From a checkpoint of a small self-supervised audio encoder (BEST-RQ).
Training: adamw at rate 0.002, 6200 steps, batches of 384.
Data: trained on short read English sentences (LibriTTS-R), 26041 training examples, 91.4 epochs.
Rows from block 4, named by matrix and row number. Each number is 128 + 32 x the weight over its row's rms, rounded and kept within 0 to 255. All counts start at 0. Numbers have three digits each. After the name is the row's rms in percent of the matrix's.
# c10: first pointwise conv (model.blocks.4.c1.0.weight, 256x256x1), inputs 0-127
c10.41 103:175070085121175177150107153125141127136086128113170084086157072155176098125184136141067147109114144168138129089119179135091125080163140168189135153158063108158101118097153123132101174229144169173109193084050168153107088166107199130077159128177177177099114141121119123168081122145137160144174174168136107109123055122164118148104157140111183145178102115118125194141155075163108151156178
c10.42 094:139123088136159132126202123143121102182143115119114060059100162136100139157078127104095165129106135105111146102152146118099154162133145086154189135111069188091132107096127064072110073083115105170109179139107097105152159058115100155076175139089149122124140106088123160129119088165133115097156173143119131101078135153137090144093118110122062116106103077116174144114111046145107095134184
c10.43 097:157102117113114124126180152099118124124168166136126127161138136117186182115163113103048156166082163106187116196045099152128116123092077085152109102085116151163131111071129181124095088081146142101105107113139153140177122103078120095133105066158113101160170073114122077154182143140121114104093140158092134134120090139107088126124104148134158170153156108114188146142112131105118155112183
c10.44 097:098134156137142116198130169112174098152158169094183112090180149099160137175181133162163159177129121096065126100140098130092109180126104158135134078112132147136153182127141147147190077160153131162122112075107119110120116104116126125148150088091131096098214145149155122143072169192081079110156115106173160142124169111123178112128105127145173101107119188211145142101152155102114141116123
c10.45 090:102167095140108126048143118093080130109132138074077123205170148131120059090143124107185163155085134105182105130158139151078135151183128104138138120139145159154117139159092127170161110171129109127133136165105172099080100120045124105105149116098135092090100195175176137120135155156179135131175067145114143153088104074126103157165141106193128180129065146135098114112173095102144123058112
c10.46 097:122129084126133116105107119176115110118112114130115150105086061173017069141114130089076198132079131121107066150170143114135112176175129090116142123140108047152154100146177108122135119102094115137169083092174081122149140131088157112120112146128104127062027138188156130153151078094126147055119130173131104092163134083172101109167147146174116127101169100103129133088057141120108064118174
c10.47 097:086139115111123142183110107148132120144103109091155170094128154001130117173072143154161149174121133163157109156162093156053129157165068181138170120106153102088124108124134147130148130098156143136121110086165133162124108136115055180096120117157155131143134170142120143138138090122118114148063160169097149134125125147103100146172123139161106121118141060119065169099109125171132096091157
c10.48 098:090097131138169156120097086158156154094126114116121095109113129160093077171098085176171148116134128127101109168107172143150129149080124101195097125101110158089159161110157121161152109141122092149150166134116137152154164109125140162132162100108112095117123152122132138122128092085097119135165114133209149143117181088108161104130112134105156113175115092111125165110185119149117148151161
c10.49 096:104131134164058128033140126142100128101134131135079113116152114099134146152151106124147136145144118120132136123132208151080139089103183135108073134146158183079076090094108188125127147105108126115132095158106161129075089099042124135178082152059123090132087147168160107148115095163175091143181147119133118134125138107111138105134095072185149153147089181197177186139150136137186164140159
c10.50 093:152168112121070121059125154091072156076126101073116116136149162204060068116152136106124139103079178078108108117160107125189135124174117107128128087144153091176174167200183099111152181139109175146151114122133107063163136145131123111126177095067163153051111124146109092152162089054175099046161148145147134125121151084143069129149159090151132168110132134117111090166136138077135135124136
c10.51 098:186066135201112144094113191109149118158124143156122143092119141133050153142109116119130118151132086151127054133146136138134122154106107121143148081098177185083141172141149097119121058121067103151176169116131131082182136140106128134141148144121119161109030118152078109158136128061132110084144140114161129135115125096112132000143126127113166156125130121144131097133154106103092095112199
c10.52 097:103104121156144155182156109089090134189146142113188173126178148149098119128155092119142123100099133125084120086194096147055089120085082125113129202078094151141146126130138172125158068183131117148042152143053094107167134136133125114160117075133166087152189156134111095106108119167140149185173132142142166115148160159131091120102084102141075137109074138155093129133084113121157151093119
c10.53 097:136127155107077129151123143121068115170138140159163151097109149098150053184205141128100063170108107139115100143107181192086063108108086154094100154110053093136147056028161131110112168135129163135135155139091064148154138132135123111166100101096145066139141123114147134154179170209152092092133058116147116118121122134089107178140151110134072160133174155145182113107141144088089156043116
c10.54 094:075160066175113120096160159119193079161151144104110169155121146141186149134147128112101096151176156122122150052119187134099110078243172145142100099108167178135094049129151076124153086080107118153103115116104103125173104142064100092136129104071146117103123139085117160135154168074157096117078160076085094090151140129115104172109153185115142107099132087093129111096062123150153110115104
c10.55 101:158166134103076124085190117154211128094106108134160149126082125082135138165156078101139132111168150151098182143118151107093138098131109147101131114128158133104153096075078134097110132060133150144184114139126155149112188166125184150110078102098162181140134104146075148133144132111134137133091128120147086071117132090195158143134107111117189135060183091108085132115060115148098120123145
c10.56 097:117131084180112166096096111116102108148135136130139119087171180130084073094117161100148164103063159117065125138113137111069163128177107126145114135131134086144106138158201118121149171142140070160102134142101123111168067131141106162101182185131124127097143095103121157135109119119072079047160149158137130121161133139128132102106126125174136141129112030100109124129105105184184180103151
c10.57 095:152130119124220187118133142132181129133120119194163111107103060111071130160106102087180150153136120114127109125148112141099119085122102229145093122073138126064088101084094159118108171113121124148144181154104103083136137184127180150188107168064147108131093128154059145153126093175154145099109139114132121125132107108151144143166119171153106128083128126073038165145124166093120108115114
c10.58 092:090140112145100181101123140093099113138123115110093130036104158132113138108128127160191180143141107073081150146182102132121153165097111143191158171124102096129145099141107099154134143134189111133121149140127151146144122167131101187132131149130185138136134075186134119104117108153131095130090113122122119138120116113157097102120141110136197178115124118156048156149157128115136116094167
c10.59 101:183096098160149150085157124186135161143108110114084106082086127206120150182126154183160121136075096125143150119131113141142139132141106168088101135099132168075176159132187163132140131101137122134091125106137137158105102175142200185114101123151178135142149133137122154049118084094121114112167153142157152162153171110084115165170115165100133129159096111156123146204173199148105123175109
c10.60 094:126127145082071143126122150168119113167102165134128116139179157117136100157170151154169077189162173122126106132098170122105159106151174168151138096172156163078122131149212119124089163167084090157172179119137162094063080139122103110120136161129214068106134148182154115173127154137120098107209151120153136166154173133140210176077160163160173197117153167158111137061175121129109124130144
c10.61 099:094093127163156142111150100133114110128087091124146157155122161118108103143116124091110144157104114146047127181109115067040063086190122066135152138130163127141128116131093131134100141145117125095145097112179156143108151110185103165088072128153028154145184109126157191185147126122116090155059124124071121124106132125109173119171183148146139103153175099058113095097139100120154138175125
c10.62 095:138108179070081122065110140115074102075085095125150115187133129099075142139128087124148137116096172127136129129158136102142097071121190141149130103151177134133074122167113163133146117209135146100078093162146110121051151111139143191184118114096135184106137169134160162162082163161124124119137150117180118117167130113126127114165122113141155098088072253203148200118118102128141144167162
c10.63 099:085135124201164129133117140145127087153158147089139178122131132105151114115091211134130173160110124117068160115128085141046098136142112135168144106107117203144099113146090112109113169099135087184149186125055174134140055089129140124166112091156152139140106114091095138221190142141134098112132159155142100138138147114168137148124150199114066120198147047100095119180151109109129119146148
c10.64 100:125160137087179132135120108102104100101136117138090094173191173147154112109086140095074156138078140159128141137151093142073086155174185153179151127165188151161156094141144139136179146147146154175142138145122095107122123134054084157140143179136109102116162129096132140160110170176128153146122131149146209117150066152102139139126121079130155119144135175164143142136129104120135117209165
c10.65 101:081131093109098144126138119074117115116140115139160135150154171117200140135060130169120129125089137141104102187105119087157089111171142150172177109140116139142119192113160102109082193171118114183151147211112152125060167161074101093098089127098094084098114109142128151229164120104165120130114160114149096108102158172116164176128158105078094116149159141146140221104109121126146143089132
c10.66 100:079123140105105163122166164079098148130079130192131140111120140186133087133212142129071129093101086141111135081111104114126061113128105093072126179148118094051137131088078082109080117135111068115146202176155125077100148106117112118061123051096120068114133145066080147162171114107126138106159151167093139128128182129093117099139133090170096115107153070108164131059060187153152117064111
c10.67 101:107137111095127117172155160150132152057120153115143114109095132096111154151135087078099123181204148157092134084139132168131153134085138144089126085104131169112122152129133144131131147178099170132059123069169143156029113155147149165115143087148111123112112092132116151091030110095132115082126134126120113104097128133105120100119087136117124135094059157105113084080110128166143095120153
c10.68 098:164093156154136109122134089118107113103097157119166160143148100141185093098093083108119154126037103128145139103109095124129090118081152132128111211190143147124188159134149160058175125135096143175134059132107077151160131128114105066156183081155128088038096126121115150068134120146194142140155137098140111162185153114108188164101126159154142086126124135136160133148094077124081094148179
c10.69 098:153119143164100100122151124120118156114135160093199131132143169151126207043167055059090132140086120113161113099144085134134146144161150117100135122150213170104130177161135141064132040099100160101110094105164118130137067142140085045163166120106148134099055163133139162130104152117191106112144155084108126156111112107116165023130143118141189150130091145179177080126120109144171100094206
c10.70 102:098144126191121126148123162124175072059178128113139150148136151057158234143147117148155120087102123140154096127115134141147135112133104120197133103142138154116133187129152124066072149099127140169140109187160102132145087126082117086107083090091148149115139092139129144255169124088146058141097162145113166096091154134144156121147142141121128078145140111168147135154079135122138155102175
c10.71 101:118077126144087115110107107117116170124161117113148164169110116090101092129134125090129114119094122129112155127085126119139132138048173063163093129154143128128106143155144044112154101113104107144088089123130088129206131164128079093148124056147132091083122121157136095064084099045200178146129101110031099104131125097155124102151129112143132081061138153127131196187118124157109126132131
c10.72 103:101155125180123143050134107133119143110114115125140074089124139105008082132126114123116148159160093190150088154133148147048058110117169088118190164052037143054123098134091123141103159122145117140172148144139156126135146148155143147100134107099097134130076135120134102073125130153094049110100103089136112146127108126140092148091080078156100149095155072090062133107109140167138117134143
c10.73 103:128072151150137141155108154132148125188145114124140157129091084119144114100100099093136128173196135143118080122120133142114142122128196088134089115112155121047136100119129139160081141132147116069096152035125159121124102142156110163117125115066142136104097137129106109127090130109111079069169145153119160145135030149160075037157115109147134072145122054066141065167144156101094076164173
c10.74 102:063113172156151129133088136082125097164168135100168165162187091095134151148136097126047133143108132137166134167133140144108145099100139137121099123135099117097103138130171072128148139162149096112209104102103094115179118098104109073091107116018166134113149166096131127192150090141176078119138192194072197123136039111154070142156132149153177114103142105117132079154083151051104150199133
c10.75 102:145084147156100084130090112154183120109161098178154121123153139151167170135179163103219094111132140057129168145125116100115067117147111104108133098127180171103123164150123116102122145149084083129118160158109110102154146139114122147093135033158146186101109072167127169166123104110179109120091203113133130155102178159110156089145146152135126177065131122170114084124138036133100143093122
c10.76 099:132157128052126160086158130142173118088100124154061115081145144139055073140122168148138164099098123100122083070135172176129141109103123175119119143113097169090125087162111197112126122169092106199147151147099150138132091089090154221148078084125118156119093085130101141059101109152083120033102118148160080079112182132150084127136085120126098150111138135133058131066087159169105161197157
c10.77 107:130097150071138141145124173135140123144142137114144098208117150127154119165081107108144141174181135120183215134118127152143185145127115150170167121106208138104107105116103139132088122133135105087183092106131134135140148116130066207143115169142128109152123140133085156103124097076123089167111184144106173184138143103105068105112092176105109085157144083086140143131148145133055110097141
c10.78 100:107153118162137141074145065169081143084166121097123082109156097125102183139182202040112192120144102182105159143163141150039130153096070178074102141175110142148052124124135132084156117132135150183107095134091104129166050091118171134142088102171174110083141135155112133147116120163104153140159128143163088126126124115131103117117088144142121139137182123114122095128090111152142133086108
c10.79 103:133156124067184135095135148086049180123105129126154115198138113176124168147120042150109082185166138168135087141155127137127108095067160096124133152122090128140146141118142049149091149130161166110124147140129148144107153173152130100047100166137138112149136154097132127147137183127181078144158126153126112148098132132094200136061156173114104087109145101113138145098099155061098090129086
c10.80 100:143127163114170116185110177144214110138151126111101119171084143220140153157073154107106118160085141077147080139129113135143056146156121116106127091131167148112171195118119158122131178129118076122124163097157111099107094087114084134098159085094115186116194102116111090124133125155097149154075152180083165111126172122114121135143133165146170180130175119117112099128163094080110123131144
c10.81 099:037147088042118139120134077100132122141129202083150106169188129087107042155067141176149142120104187152172101111107146102099133126108147160160084133182119154144064098099173172143098088121128138140091140135160132114141138127159068089128113157145072045108137104117144139124116158092140153129112060161113129072103161131104121138154095109130186124098147114143127144137113157103078186103137
c10.82 100:111127135136094138119144173170177100114152182119152133137045163100152166121149092100090159077163178098136138165113171118104177167113113169051136101115191147110091167111156149091166164110122102158062115110123128139150169133154166180126141106155069153149147102083136153094132105090133191078161126129106101089180111127184124099137104136077094121053105131113172102131187135174163150187195
c10.83 105:128144120064135104110175152130136154089112154141056041147175073121104069070105176144068149075151150124168127145061153100101109140118099116119118161058160058114092079141119144144120151162186095129152176112131122135128148128188111130161107112202115136147156123129158167147074077104113145134123170154117150121142048151111069109120108133120140142145130095129113159061116187141112137117084
c10.84 099:127156139146073089124092131143105147113205124119135121159173155125121179145152128089107208138147127190129141154123134120123093050109138152137131060144156186155124142104138128144101105164102144239043101138095121175057096148127115112159115163111055164122111147167161077196134082150130129138137156146133122149133071151137177111142080136118158078101082127127113119212122170103096068110137
c10.85 103:075140115116093148127117143134077119141083092088180125069140121121125118132141101088148116106141130129109147154119121104141115115107092165134155153125141058105087151025061141105075108140130209159174145160113142151102156136114165123113109087148154099100131202171114129135112119090206176183123132078079109141142149125123170106081109186137149116108169162150157144069127144153065160101059
c10.86 100:172100117091147124175146120148191101119136089167168127110139110082108145129131147128128067139168152087133081070151161126153141131117146149156095068111151149083122185115127152126109181120100069114108149077142176109097117122137126158113183078122114165101092077132121153072069174130088102085108104170148109112151175135077095107159082146102174144132132110153102070132101104171125150165176
c10.87 103:121135106059161119099133130080152167148095134106117115090225155209124091183153142135080115096093106099120181061122164155122115154103066126126116167121117099112100144108112120118153125102151112151150203123116141154181093081115118171112153088153114168060138106126098102085106131168062135129152139151127159168114165130092094092116179171110152144116153141118061100040103130141117173122150
c10.88 098:115150064140100174103149119112124140060131109129117139107135111171065164147152130147088136088150140180089127108182129156092118128122146141151190157112129136145103103108050162180128092162161145186155140163101115106074138129110169130140072117135084088133103126117139137081151123096107124123109146087135131083144124167144122152086084154130096120115103156127064167106104180083118153145086
c10.89 098:099089077098139115152155118096117127118169126094174091067112152121094125080171156083122115086105125144134147118124073144097200164137092139051130128161133130132071121110126141083111106117076129143060147109140130080105131118189135120157149107087118107096174140135140135109070093098116164128168112122103102132104147127149064005169128134102140175098100122151127055128031128172175182095164
c10.90 100:152161110117125109171133137152158151100136076115155085108102099029124117115139150122118110173127138141138082133101116149147131122123159148144156130132141187106127192095135111122183100131112112093045188062167160111121127173177101105113165104125134172066114148198089093044098127123164095099143085114067099154078122134083122058149123122183178151097111102065135046116110109141161105133158
c10.91 103:106175218088154188106124177141118135110134161106051113125234117186100097183175110137159178074120148129086194098071179151090086142151100143044099138120179089151122149153147132122172135176106139117122128109089136138125147107117154154138105133139134144141130145156177162096146104084093205155127091154166108128133159163125124140142162176138089132143136115127095096088157135115107146129122
c10.92 100:174170167117155142154137151090131092138094178109102085107065164149111175117150080096065138168183142095130115105173095139146134112125094142115101079109156150070128154159152124086138151137055112150099157116154106196113168121132123167116155120126140153165125136106121126105076081142133131102125096145156149138073100093100106134095106152131159152155103170141095060139154108073113119209134
c10.93 096:141146132115172061102096148125150140141107140077078159131159116147075084097123196186107176145160083184128109124125138166070062186126115135144113135115127152125167120129134100153140138136207148137136149138091117103150032107101140153077161190105126074117123129098124072113164164125146031156126110135129165137138099160133187157094087149094146075125128069132049215106168181088156115141115
c10.94 105:118121103183144121155137121152120119132143145109084122150204101119157107124130110100077132151113075104138150114130097116118152167089147093158065140077106130086075156122146133165076107142161145108141143147106164075139120107140150124089141099111150127136128133123112119146169055163178069129166087198125177110186093076077126091126145152133113160116103067108152130169085146110078095147136
c10.95 099:149138088149099123121144159129115133138143147128184156108128061172110107116154127146109073135170136165058120104167125129129081147143150150086091145147150138141132142107130085102170127118097129111046122061137108160157122167125135163053144130132148092104081187075135152099086215099181060096137087164078116132144166172208150140130130103115134114159132130103124056084106151165127089101147
c10.96 099:072147121142128120148134183130181132159121125118137206100135097166133056154159115132167163089145128138055139123120159149141118085106203131114108116080131135132146120067117128162102123080096069104147123075079083164195139123137143102164130107138192021170104122101132088123141140110162121066134160118105122088154100146176102113165155163126145064125121076142115132135133151143004124091096
c10.97 109:095170126113116147148180119095107151119115146118101102014126188145185159132169099084094145115182143140128128119138143160125124137133044164074112191123095143154120084129140151087138131031160134128108163093062133164177121133064109153112092194173141123134157188105104098044109169157084162168126098101122130197140106092149098158100149166135113161130135145124137086104143109119148144090116
c10.98 102:137111146179127105148100168167123133152138121084116126133131099161169176170163119152087121086120166120111137145114129085134083095151161123115069084098137138062086103159159177067038167165164172125122084076160126138137097079142157101087157074138144103127131124120118131190092106113200095083107141165142143147133093127098110135071124119162172167114109144102206064115113151130127138165159
c10.99 101:144113175176094146077124184119140053096119096092142150161176125167031170154197145083137154122157162132111165132175094119059100088094096141073140093130102156126178124161103127154163102182149209139156143122127105102101084093149162133096135112119124157107141131107146144148146131104088071166108127103143118118145112077157102158110112145160140147099108158153109101182086124098145103174164
c10.100 098:083118120089100146064133177125082111130119137139141057212137162128108131063075125157119136120138112132171142208107106098143108122099148076127124094120135084169115135123120137160055145119115135153139146078117157101065158171123112109143113106125124081154098128131175126120183129185140073114188131081094143133108132156124091098075152153142121105082159075066159149137094136033095148109096
c10.101 101:170140122170124156060093136132148151115159101147173164070119117095115049117189147114087167103110107159111140144071159103091136104103136097189139117075081167066139147169119115162152128139130170116147145112074159090205114126107140155097160114157121153095117097061117115095107074138104101136102113148180136115112125142167141163110055086120141066109130084088085179127123159142090068112133
c10.102 102:064091116153092073153079145111151125160103111078151149121131116118122139132109089084130166080125119136140153151089121100160077090125177150136135127233177147171168161138126124122119123149143246131181056107182147142109148146190116096126116113149122115065186133155156128169104141142180142203106123108042147053127183116140137113143120164146172080080161169171183173124156137125102110163125
c10.103 096:081119024058085129127123121114007149154114082153143160193115134134153133105125100089143166106129135156132148128127126108103140093117130126164109148111110178148117123183147136097161127107093116153061091074107110127131124186172137144091135078132127123091167143111101185063132120055124121136128101180126125112089122162136138087138132084123114109138142075157123119169111127087120138164099
c10.104 103:128048144096150134103097177093168143176123141112088107184113154147110098117117064107146163189149151105210063136111116132136125131140127084157119147086098111082146181120110161099087149117149110107132139121151115087155140113154115122068121115095131140150080123103096147156127140121129059106151096127148150149131108160033077081094127144144101135144092071121159091100106106082123133175232
c10.105 100:106062112096061115121144160141099177151147117156147095100144162090082137124208108128112171095118062153132109136093125099148110075036095157158156132078094173074159122127142085146107154155163142135123115142063161096120153145060128163138106119112096119154087092142162142157158091121111116196098109124139119135091125142160096105105133138156105000172174090077126175127147125150083102140145
c10.106 095:084148101163122089126160111146176148141126105062173141119163077121167099134176147141156203118138106124077182087083167114097068091076156122102058127133097129102154097079079127173123139103114097162094165102066082147143131090126160120096081115220195098142123142113104095118110121099143118113066125109110066096160207157112181174082122152162118116154107097144150163149084100120078139126163
c10.107 102:064119132098203122137132156127173154171126142135095116136111096165074133154090104097111098137050108135127123099155123142116143130169097133128156106125157099131109101146164133158160152122138084117108070101154104144132170100197143199193163078104116171154124118101144083111099093087060145152101203142131154089144106127139056154156115125139095090142154099093072110156138178095096145143112
c10.108 101:115139179045125156089178077165159112101135152194096105152183163103125095190113078162167085151119083162174198062119111155134088145120104084058159150143105149092118109096135112143062085086149079100185185153159190103109086100157108132134077080129159123142127182151159136107150102135123121168107136090121154132171118115044122131142162137149101156094137083132079119130057127081141067120126
c10.109 102:143108172123125102143100113110142150136148121168176095147138149096102212167162158153149103177136113132122174153117073144150121120044097133094080052129132108137153163118156109170179090098116084170080157102127099141135131143126097111193121144129053126127185115169153040087114088128151172152108177140080123142152100179092125139155076135138148129143134143160124126172097141105167137124167
c10.110 103:118097168158128144081120152108151097119131120110152110155173124195050121080128137109155158112157118141113132144134139146078108127044143122149168117131159155106111161172086149176102136150131138143168112140077161180140144112092162156140135185139140134135070130171093172126103060130107131096108151085120129115101088158145081162072123146109132115093146130081066150141120096154105123184133
c10.111 098:153115135109181124152125101086092138108084151160109141145153039149139097094057138086165135206063106115137069156149067118135087151159138120173112173141138132132157130088140138074168105111117092106141147154141108104141135134154148047111182088100156142085157165182105096132106166119150153169113079153068140170127077096067112115199135158179195154117168077129142069122114094075083111056130
c10.112 099:105139124169105122119094180126132141113153115097068142124100151131162160058135147083117157132150152132167170113141155174103144142163080140132184099128176097102166143120137116111108110086122138143116139100104156105140120092143140185102080120164173119138085118138144147196141162103128123148132202121101109131133113109153097100077171107154063103113148119089177155118122077157111145127139
c10.113 102:121089138183200162153119168124132150115122158166133126140174057153098114115088120097098148124140161162158059097131083129119092139147152135174086149154143127143159103130138150109134103182157103144069161164091118128182116139150142115096199107093152172090128158126114090106140104138127106123152093150168141132146041101110109091166107119130175158129074089052097066140134111060110126193107
c10.114 105:089101129102111123103131120128142129119159127109115156138171168148134141165163109103162140060107132111122087056125153132130169131149069125119099136090112139098139118108116150099098121124111088127089091141077116137157110115102132136126091104111230082168088104094154151183147117148078081099097134143142082084192181130114087143123115165112073124101131132102071152098101179163117135131149
c10.115 101:083068131083185124149109120137147155156099097172102086195102105120116158103101192156072166115106169105153093173106135105144137152142097120147078092120118161119093081122112182187133143165142096089096107020142107090140124135160116175173094087114076093104147131150121084157101102120116151107118173178035136076168113109094098108158092175117123101158082086098162105177123147073107098150154
c10.116 098:134123121139159140087178090105086135115079152180183140137101102059054134118116155143125110157149167160151100170135153154108135119088125166142082152133105125071153117096172136106176097152093152128038152056137156119148125154161148110114177054062172139028095142167143093043038115095134126089142142147141088137118062094101099079163087112133168106092107058084106099120133108075182133140152
c10.117 096:172139102092078107123086115176147135093175126144194129124160085047147095137176159125107117141149149128110160096047129084149140161181150117137075121170172160166087125094139120092118089155147202149098088148147188110127166126105109094108169151147136156062122097113102130119136126079170128100096081122122106159117164146146117134157125108108141135186096176124162099105090085206109093065142
c10.118 102:191123157139135104080162131166158111076116153150162122161164112124114198116105165116125100114101139119104114123156099133160129087096155166101128116205144216119157180141104154125121106148121125161049109108165129141136129157133126152198151122140081084043140053169142137029065109177142150092132118161130088101114120102104167094141122135073141117074120138145118132111152132139128143190186
c10.119 101:151068116191168100149149133107107117107096172114110141104180136139117106094090113151090097151112089113143118132140109154144163161181101163127157108126121112126143158118136129105162061065147135052098130071164162116126063164155073112160131096111191106146100119165136135013154111064164108162113148116112130155137067126137121070160154150148203124107114121114100114097154141141129068085157
c10.120 100:124136107132117143047117147152177137131147133115152139123161079125086036160151129095135169100106101178113149084122194156075087119122191129124137137126094182138138095105087142152080117140090086173171126222049143135141114120129147115134112162142171113136085121132118102134106111145097095106086121109116089067130196197179164216106102096096149157115144112125032137142121158165087123138078
c10.121 100:087173122108127169109126222120122151139169126148099163071145148155132159112153124158134133061085096128148102113135090127151050101145090123117139163121130113101094100127091156099067144187124124134120135142132188117112122113144150164116104112152136036144133076102121139097128177113119175113111101136114110123095137150160131098095129087137115138130135132140155161088024179150135149028047
c10.122 105:118140141187139128115144161129193119053112130131150145092176122127169133152166133130142125107168110123064215129148097100126104160182109107125102135143157144114113129093088130102168144044118097140181087098125129128093160086136171090144111155137173113146186131133132132110044099113156139153121213127092121135151135193106166157149116068143081130159145142122150114100153123166140120101126
c10.123 094:158139093103103062091152152126181134078141123112118137089131060135157063162117161143144123130153123170101106117167139157144143132104130172127142127138174117160174148090111124096120080143127106217139166147102108119144102140052144121064116161131138165079117111150103098097155131089113064101087136100152125110118194160071159210121118108115143151111099158141027171086146148153116127135117
c10.124 103:133126146114127128099122079122035158084090116131092100072140127112106108113090147122127103126080097163123201172142134153090096112153123127147147155138108073082169092128113126119118125105145092120131163122168132129146152154188132102134099035133151132154120089147081128109133171115157128155102115143155082132119072118135084116131133098138119139050150086127063113170194069130133083122170
c10.125 101:121132139081135158061125131159124141146170105125142129178152077079122153181115145171168109179178156132138135121072140112142081093089156114129082140102111185070152096131104135173070144153106095102140099133122135173140067105126117051093147137106148054154076130151151112189078121148112103153117080104175105087170125178155113175055057129115110113132159078132094183138107121098102135082153
c10.126 099:091103140098126155139122143143163107100161089107153165074157112105129121118158106030087131121161130154091138179075129116129122091150061212140141114118247127142107137170115087137140146159140204144154083142076169083084140170147151131078097149142090178151158089127102108167095074102111114128097076165082082133131134167095096160070109191178167163162116173099091123114112053138100118123153
c10.127 102:087124102127174162049110169073115073164116142116094142181188124072113126110103146111119153127073137135106084124113118085040113104134143093182136143155134113149108135117135101140113155175174162091189115194128106050163131124105107130140097089092092099151101109148122156187184104144111119118153111165097185104114082131104090132117134184130117100121143103141140163140103146124083203117130
c10.128 102:068097177081115157108131119096172121170116177133184172152089145133080070155102083111141099133113151102106086203094168070175069104104108135105128112116135099141145190088148102102157155169137141143211125186078128086118177173164101134132111111092146166109145132113127135176160122150119090107099162137077104052134239153107125186132176111126151140126130140140081138133134103122113186138130
c10.129 099:142139173084118137132156165145193129117122117133142081170098144098124118142142056098228139148147151067125069149099170136139098102107057092131132097116118071132130046140122113131108132122120094122098134074100095111111159149121083159125125198089134140210106160165090090099112131090140107054069108128072089128176185089133069163142144105156138140163106130111142080126081145089117083117150
c10.130 100:125119113162106127091100117079080125112138094116166154121163150107140146155157119176097091042153112160087144153107095123116096172118154166090130110173028143111099169119112070149083068137112131076189156177122132153111123115108170102132107112092087071128124116166080166180138152164118180184132151101117102113088120125155164129118170139157144058159185154126129145091077085149073129166101
c10.131 105:102150111074173121195110137113163145182117117103084115147154137119121126141103169144187120096086073103147136150148102127121074136187090101117160127075034116148084094126119088139139154137129158071142177059105070124149137119137118159103138047095137132113216130149106112078125159183099171124124122130116161101170085103083147120143148119164079100182127079092126107162123104122058168105123
c10.132 099:138173125167100131103136146141125110114125129067058135092086174141115159121118134139058176136049122083123130135154059088152141143130151143140131105133146140092126150117078140131129085098133172067130099102174145123208126089129092176167182118115127138049119094143134143087160134177087098060175125127182146116148085072149100055151141123099121100158126138129173100112086131176094071085121
c10.133 102:139129130151118105084103124062123125160093113179161206057156056107143086168172141133115126139096064081100153152117164169073116120099093111076107142091096119125113145072135072124167100096160146145078088136084128039160139094047156069141113092143150139142146141192104095105144135119221087114146150148092097137123157157119180172146121190138144117180082139162126067135139123087149081149090
c10.134 103:125152117163164136105176120127071131147132163113098137103110140000133074147106130126122160183098100170132136133138101140047123147156144089140127108071035090112165075105119118159127117109157168144139174155105167100182133068062130175113115143130132088158141115177101134131144102175100059152113092115121176094116118115176146194112070118089164093141142091154131163078094124101153102110134
c10.135 104:137116145121164108194083149148195143155145136106088138167061112196142146126083060108158141108025134112172140100142101122188126154179083138079116118143149166145168169182103143055159106146126064156101116071154140111143101108105135162144184107153137184135152126150103174082157107144064184141129148165140138131125137109140148152149156166155114123132129139116102071190064131122136168169114
c10.136 103:113115148046149197236094154119135123130144135122080130092102172197130142086084118165127173143170142131149141145115151109182147154144067198115170168123209151132138132118148100121133132140129100118097154088145136161111146137107119182165155196160143164160107151109097153151135172110133159155144163131109120172122157173117136127179181191120070147111180129090130109141163163073112149105126
c10.137 100:123164097121090075102105120198184145069127074098133094146174149107109123129106149125179139095097091125126116142119078060124124162094103101155121150108114162085102159137105164168124136149085114164129108158202153139130168175147071123119135033182079175122129094151126123114130150131132122149084140138116136106087105151088151106147131067149139080151144122155075103123185095173072133114170
c10.138 102:165120118073132086145116086125132131118082115104162086119107110172161121096091103115140103108087132090179159164137097106196137147178147104120110148218178153156108159126141125086103073159134089106097119117134140104094111120178107063135197084092168149065143144139119130069104192152170122146096108078092114151146161047124170043163207140131171153116103165145176103124146059134080126079160
c10.139 101:103123105116117096091123129115037132119145103141138079157114073120104149144135156103119097171182083149109162160091123105101102065039086146128124161126062139140076063133079081196108177106127117190120135163071083121127171166183153111056059150073087100155135119162107060142141126158133125142131151111081154089140127141149123141048096125160090114130191119118097147125073066133151082142086
c10.140 098:070143099107117187110161089108080161139140139178164153138136195039123202172188136085136140127171195142155163162093140129104103091093056123105058106101130124153079099100166124112138153101130120153086137120075133155125149125173155131088144150101150145157131162067135200150101127155151138127148113132160075120091135108107134106096108134086075092088081083082161122124104083075131125174107
c10.141 104:136115121084098146130121128047122172207143152102081087085140161166122149121101110099134160141169118110180108161118187154120046123086122109116170163134117125163158211095206121142126114098082091171157141167111109080130171145122191120084144160161144105163101131126161120103166089125138083163140139097087128185097165112124093132147154166136158182115180160125095159080116114081094163122114
c10.142 102:123130118070136121165115172072172107135160194129137078127135123139136177145158145166171161099150123139108190185069189106147132114201118097110131155139117145200116133122180114106159173157137133190091136128113149159072115129102200120130172143131184208189147098149094117141112077120144136222129132137137126112157127212149181156143126111164151138122084127116130079127081130099138155201129
c10.143 099:065130108145134108163153137126148114138180135132159121160154129106142127133142100117157106135151128071127118089079144149110111136137070147096137100133187181109116102138115093101118133132074105144124160127091100127125121115142133144092124105169123200168115037109137095206135119114122092107117188123101096084078154136137035117115133131126136128106138074128127083112161106142123122113151
c10.144 102:070115154109145170174162079205136090183099076125078100120148145186117084142077121192159145126088108099105082107128128178120185139113126197128071145134120156121079139075166175097128120104154101117161107152150148140095154143092111183189079185135081088136098108108168130162137115156127160074148134113121122122134129126094083113166128175093065083139137154129112156111097111123087134086102
c10.145 101:102124114096150138091130143081120179174101189138150119103160081157115091144127135166112123186123110087116046122075140121110105081099097111158180152098110054149113156097172104127147177122107178193180114178098136108141154149107129099109113091126155102148138156142097118149084103149073092132121048123166099139112150189133150192123173141140110202126145174080098160059103098103128145120107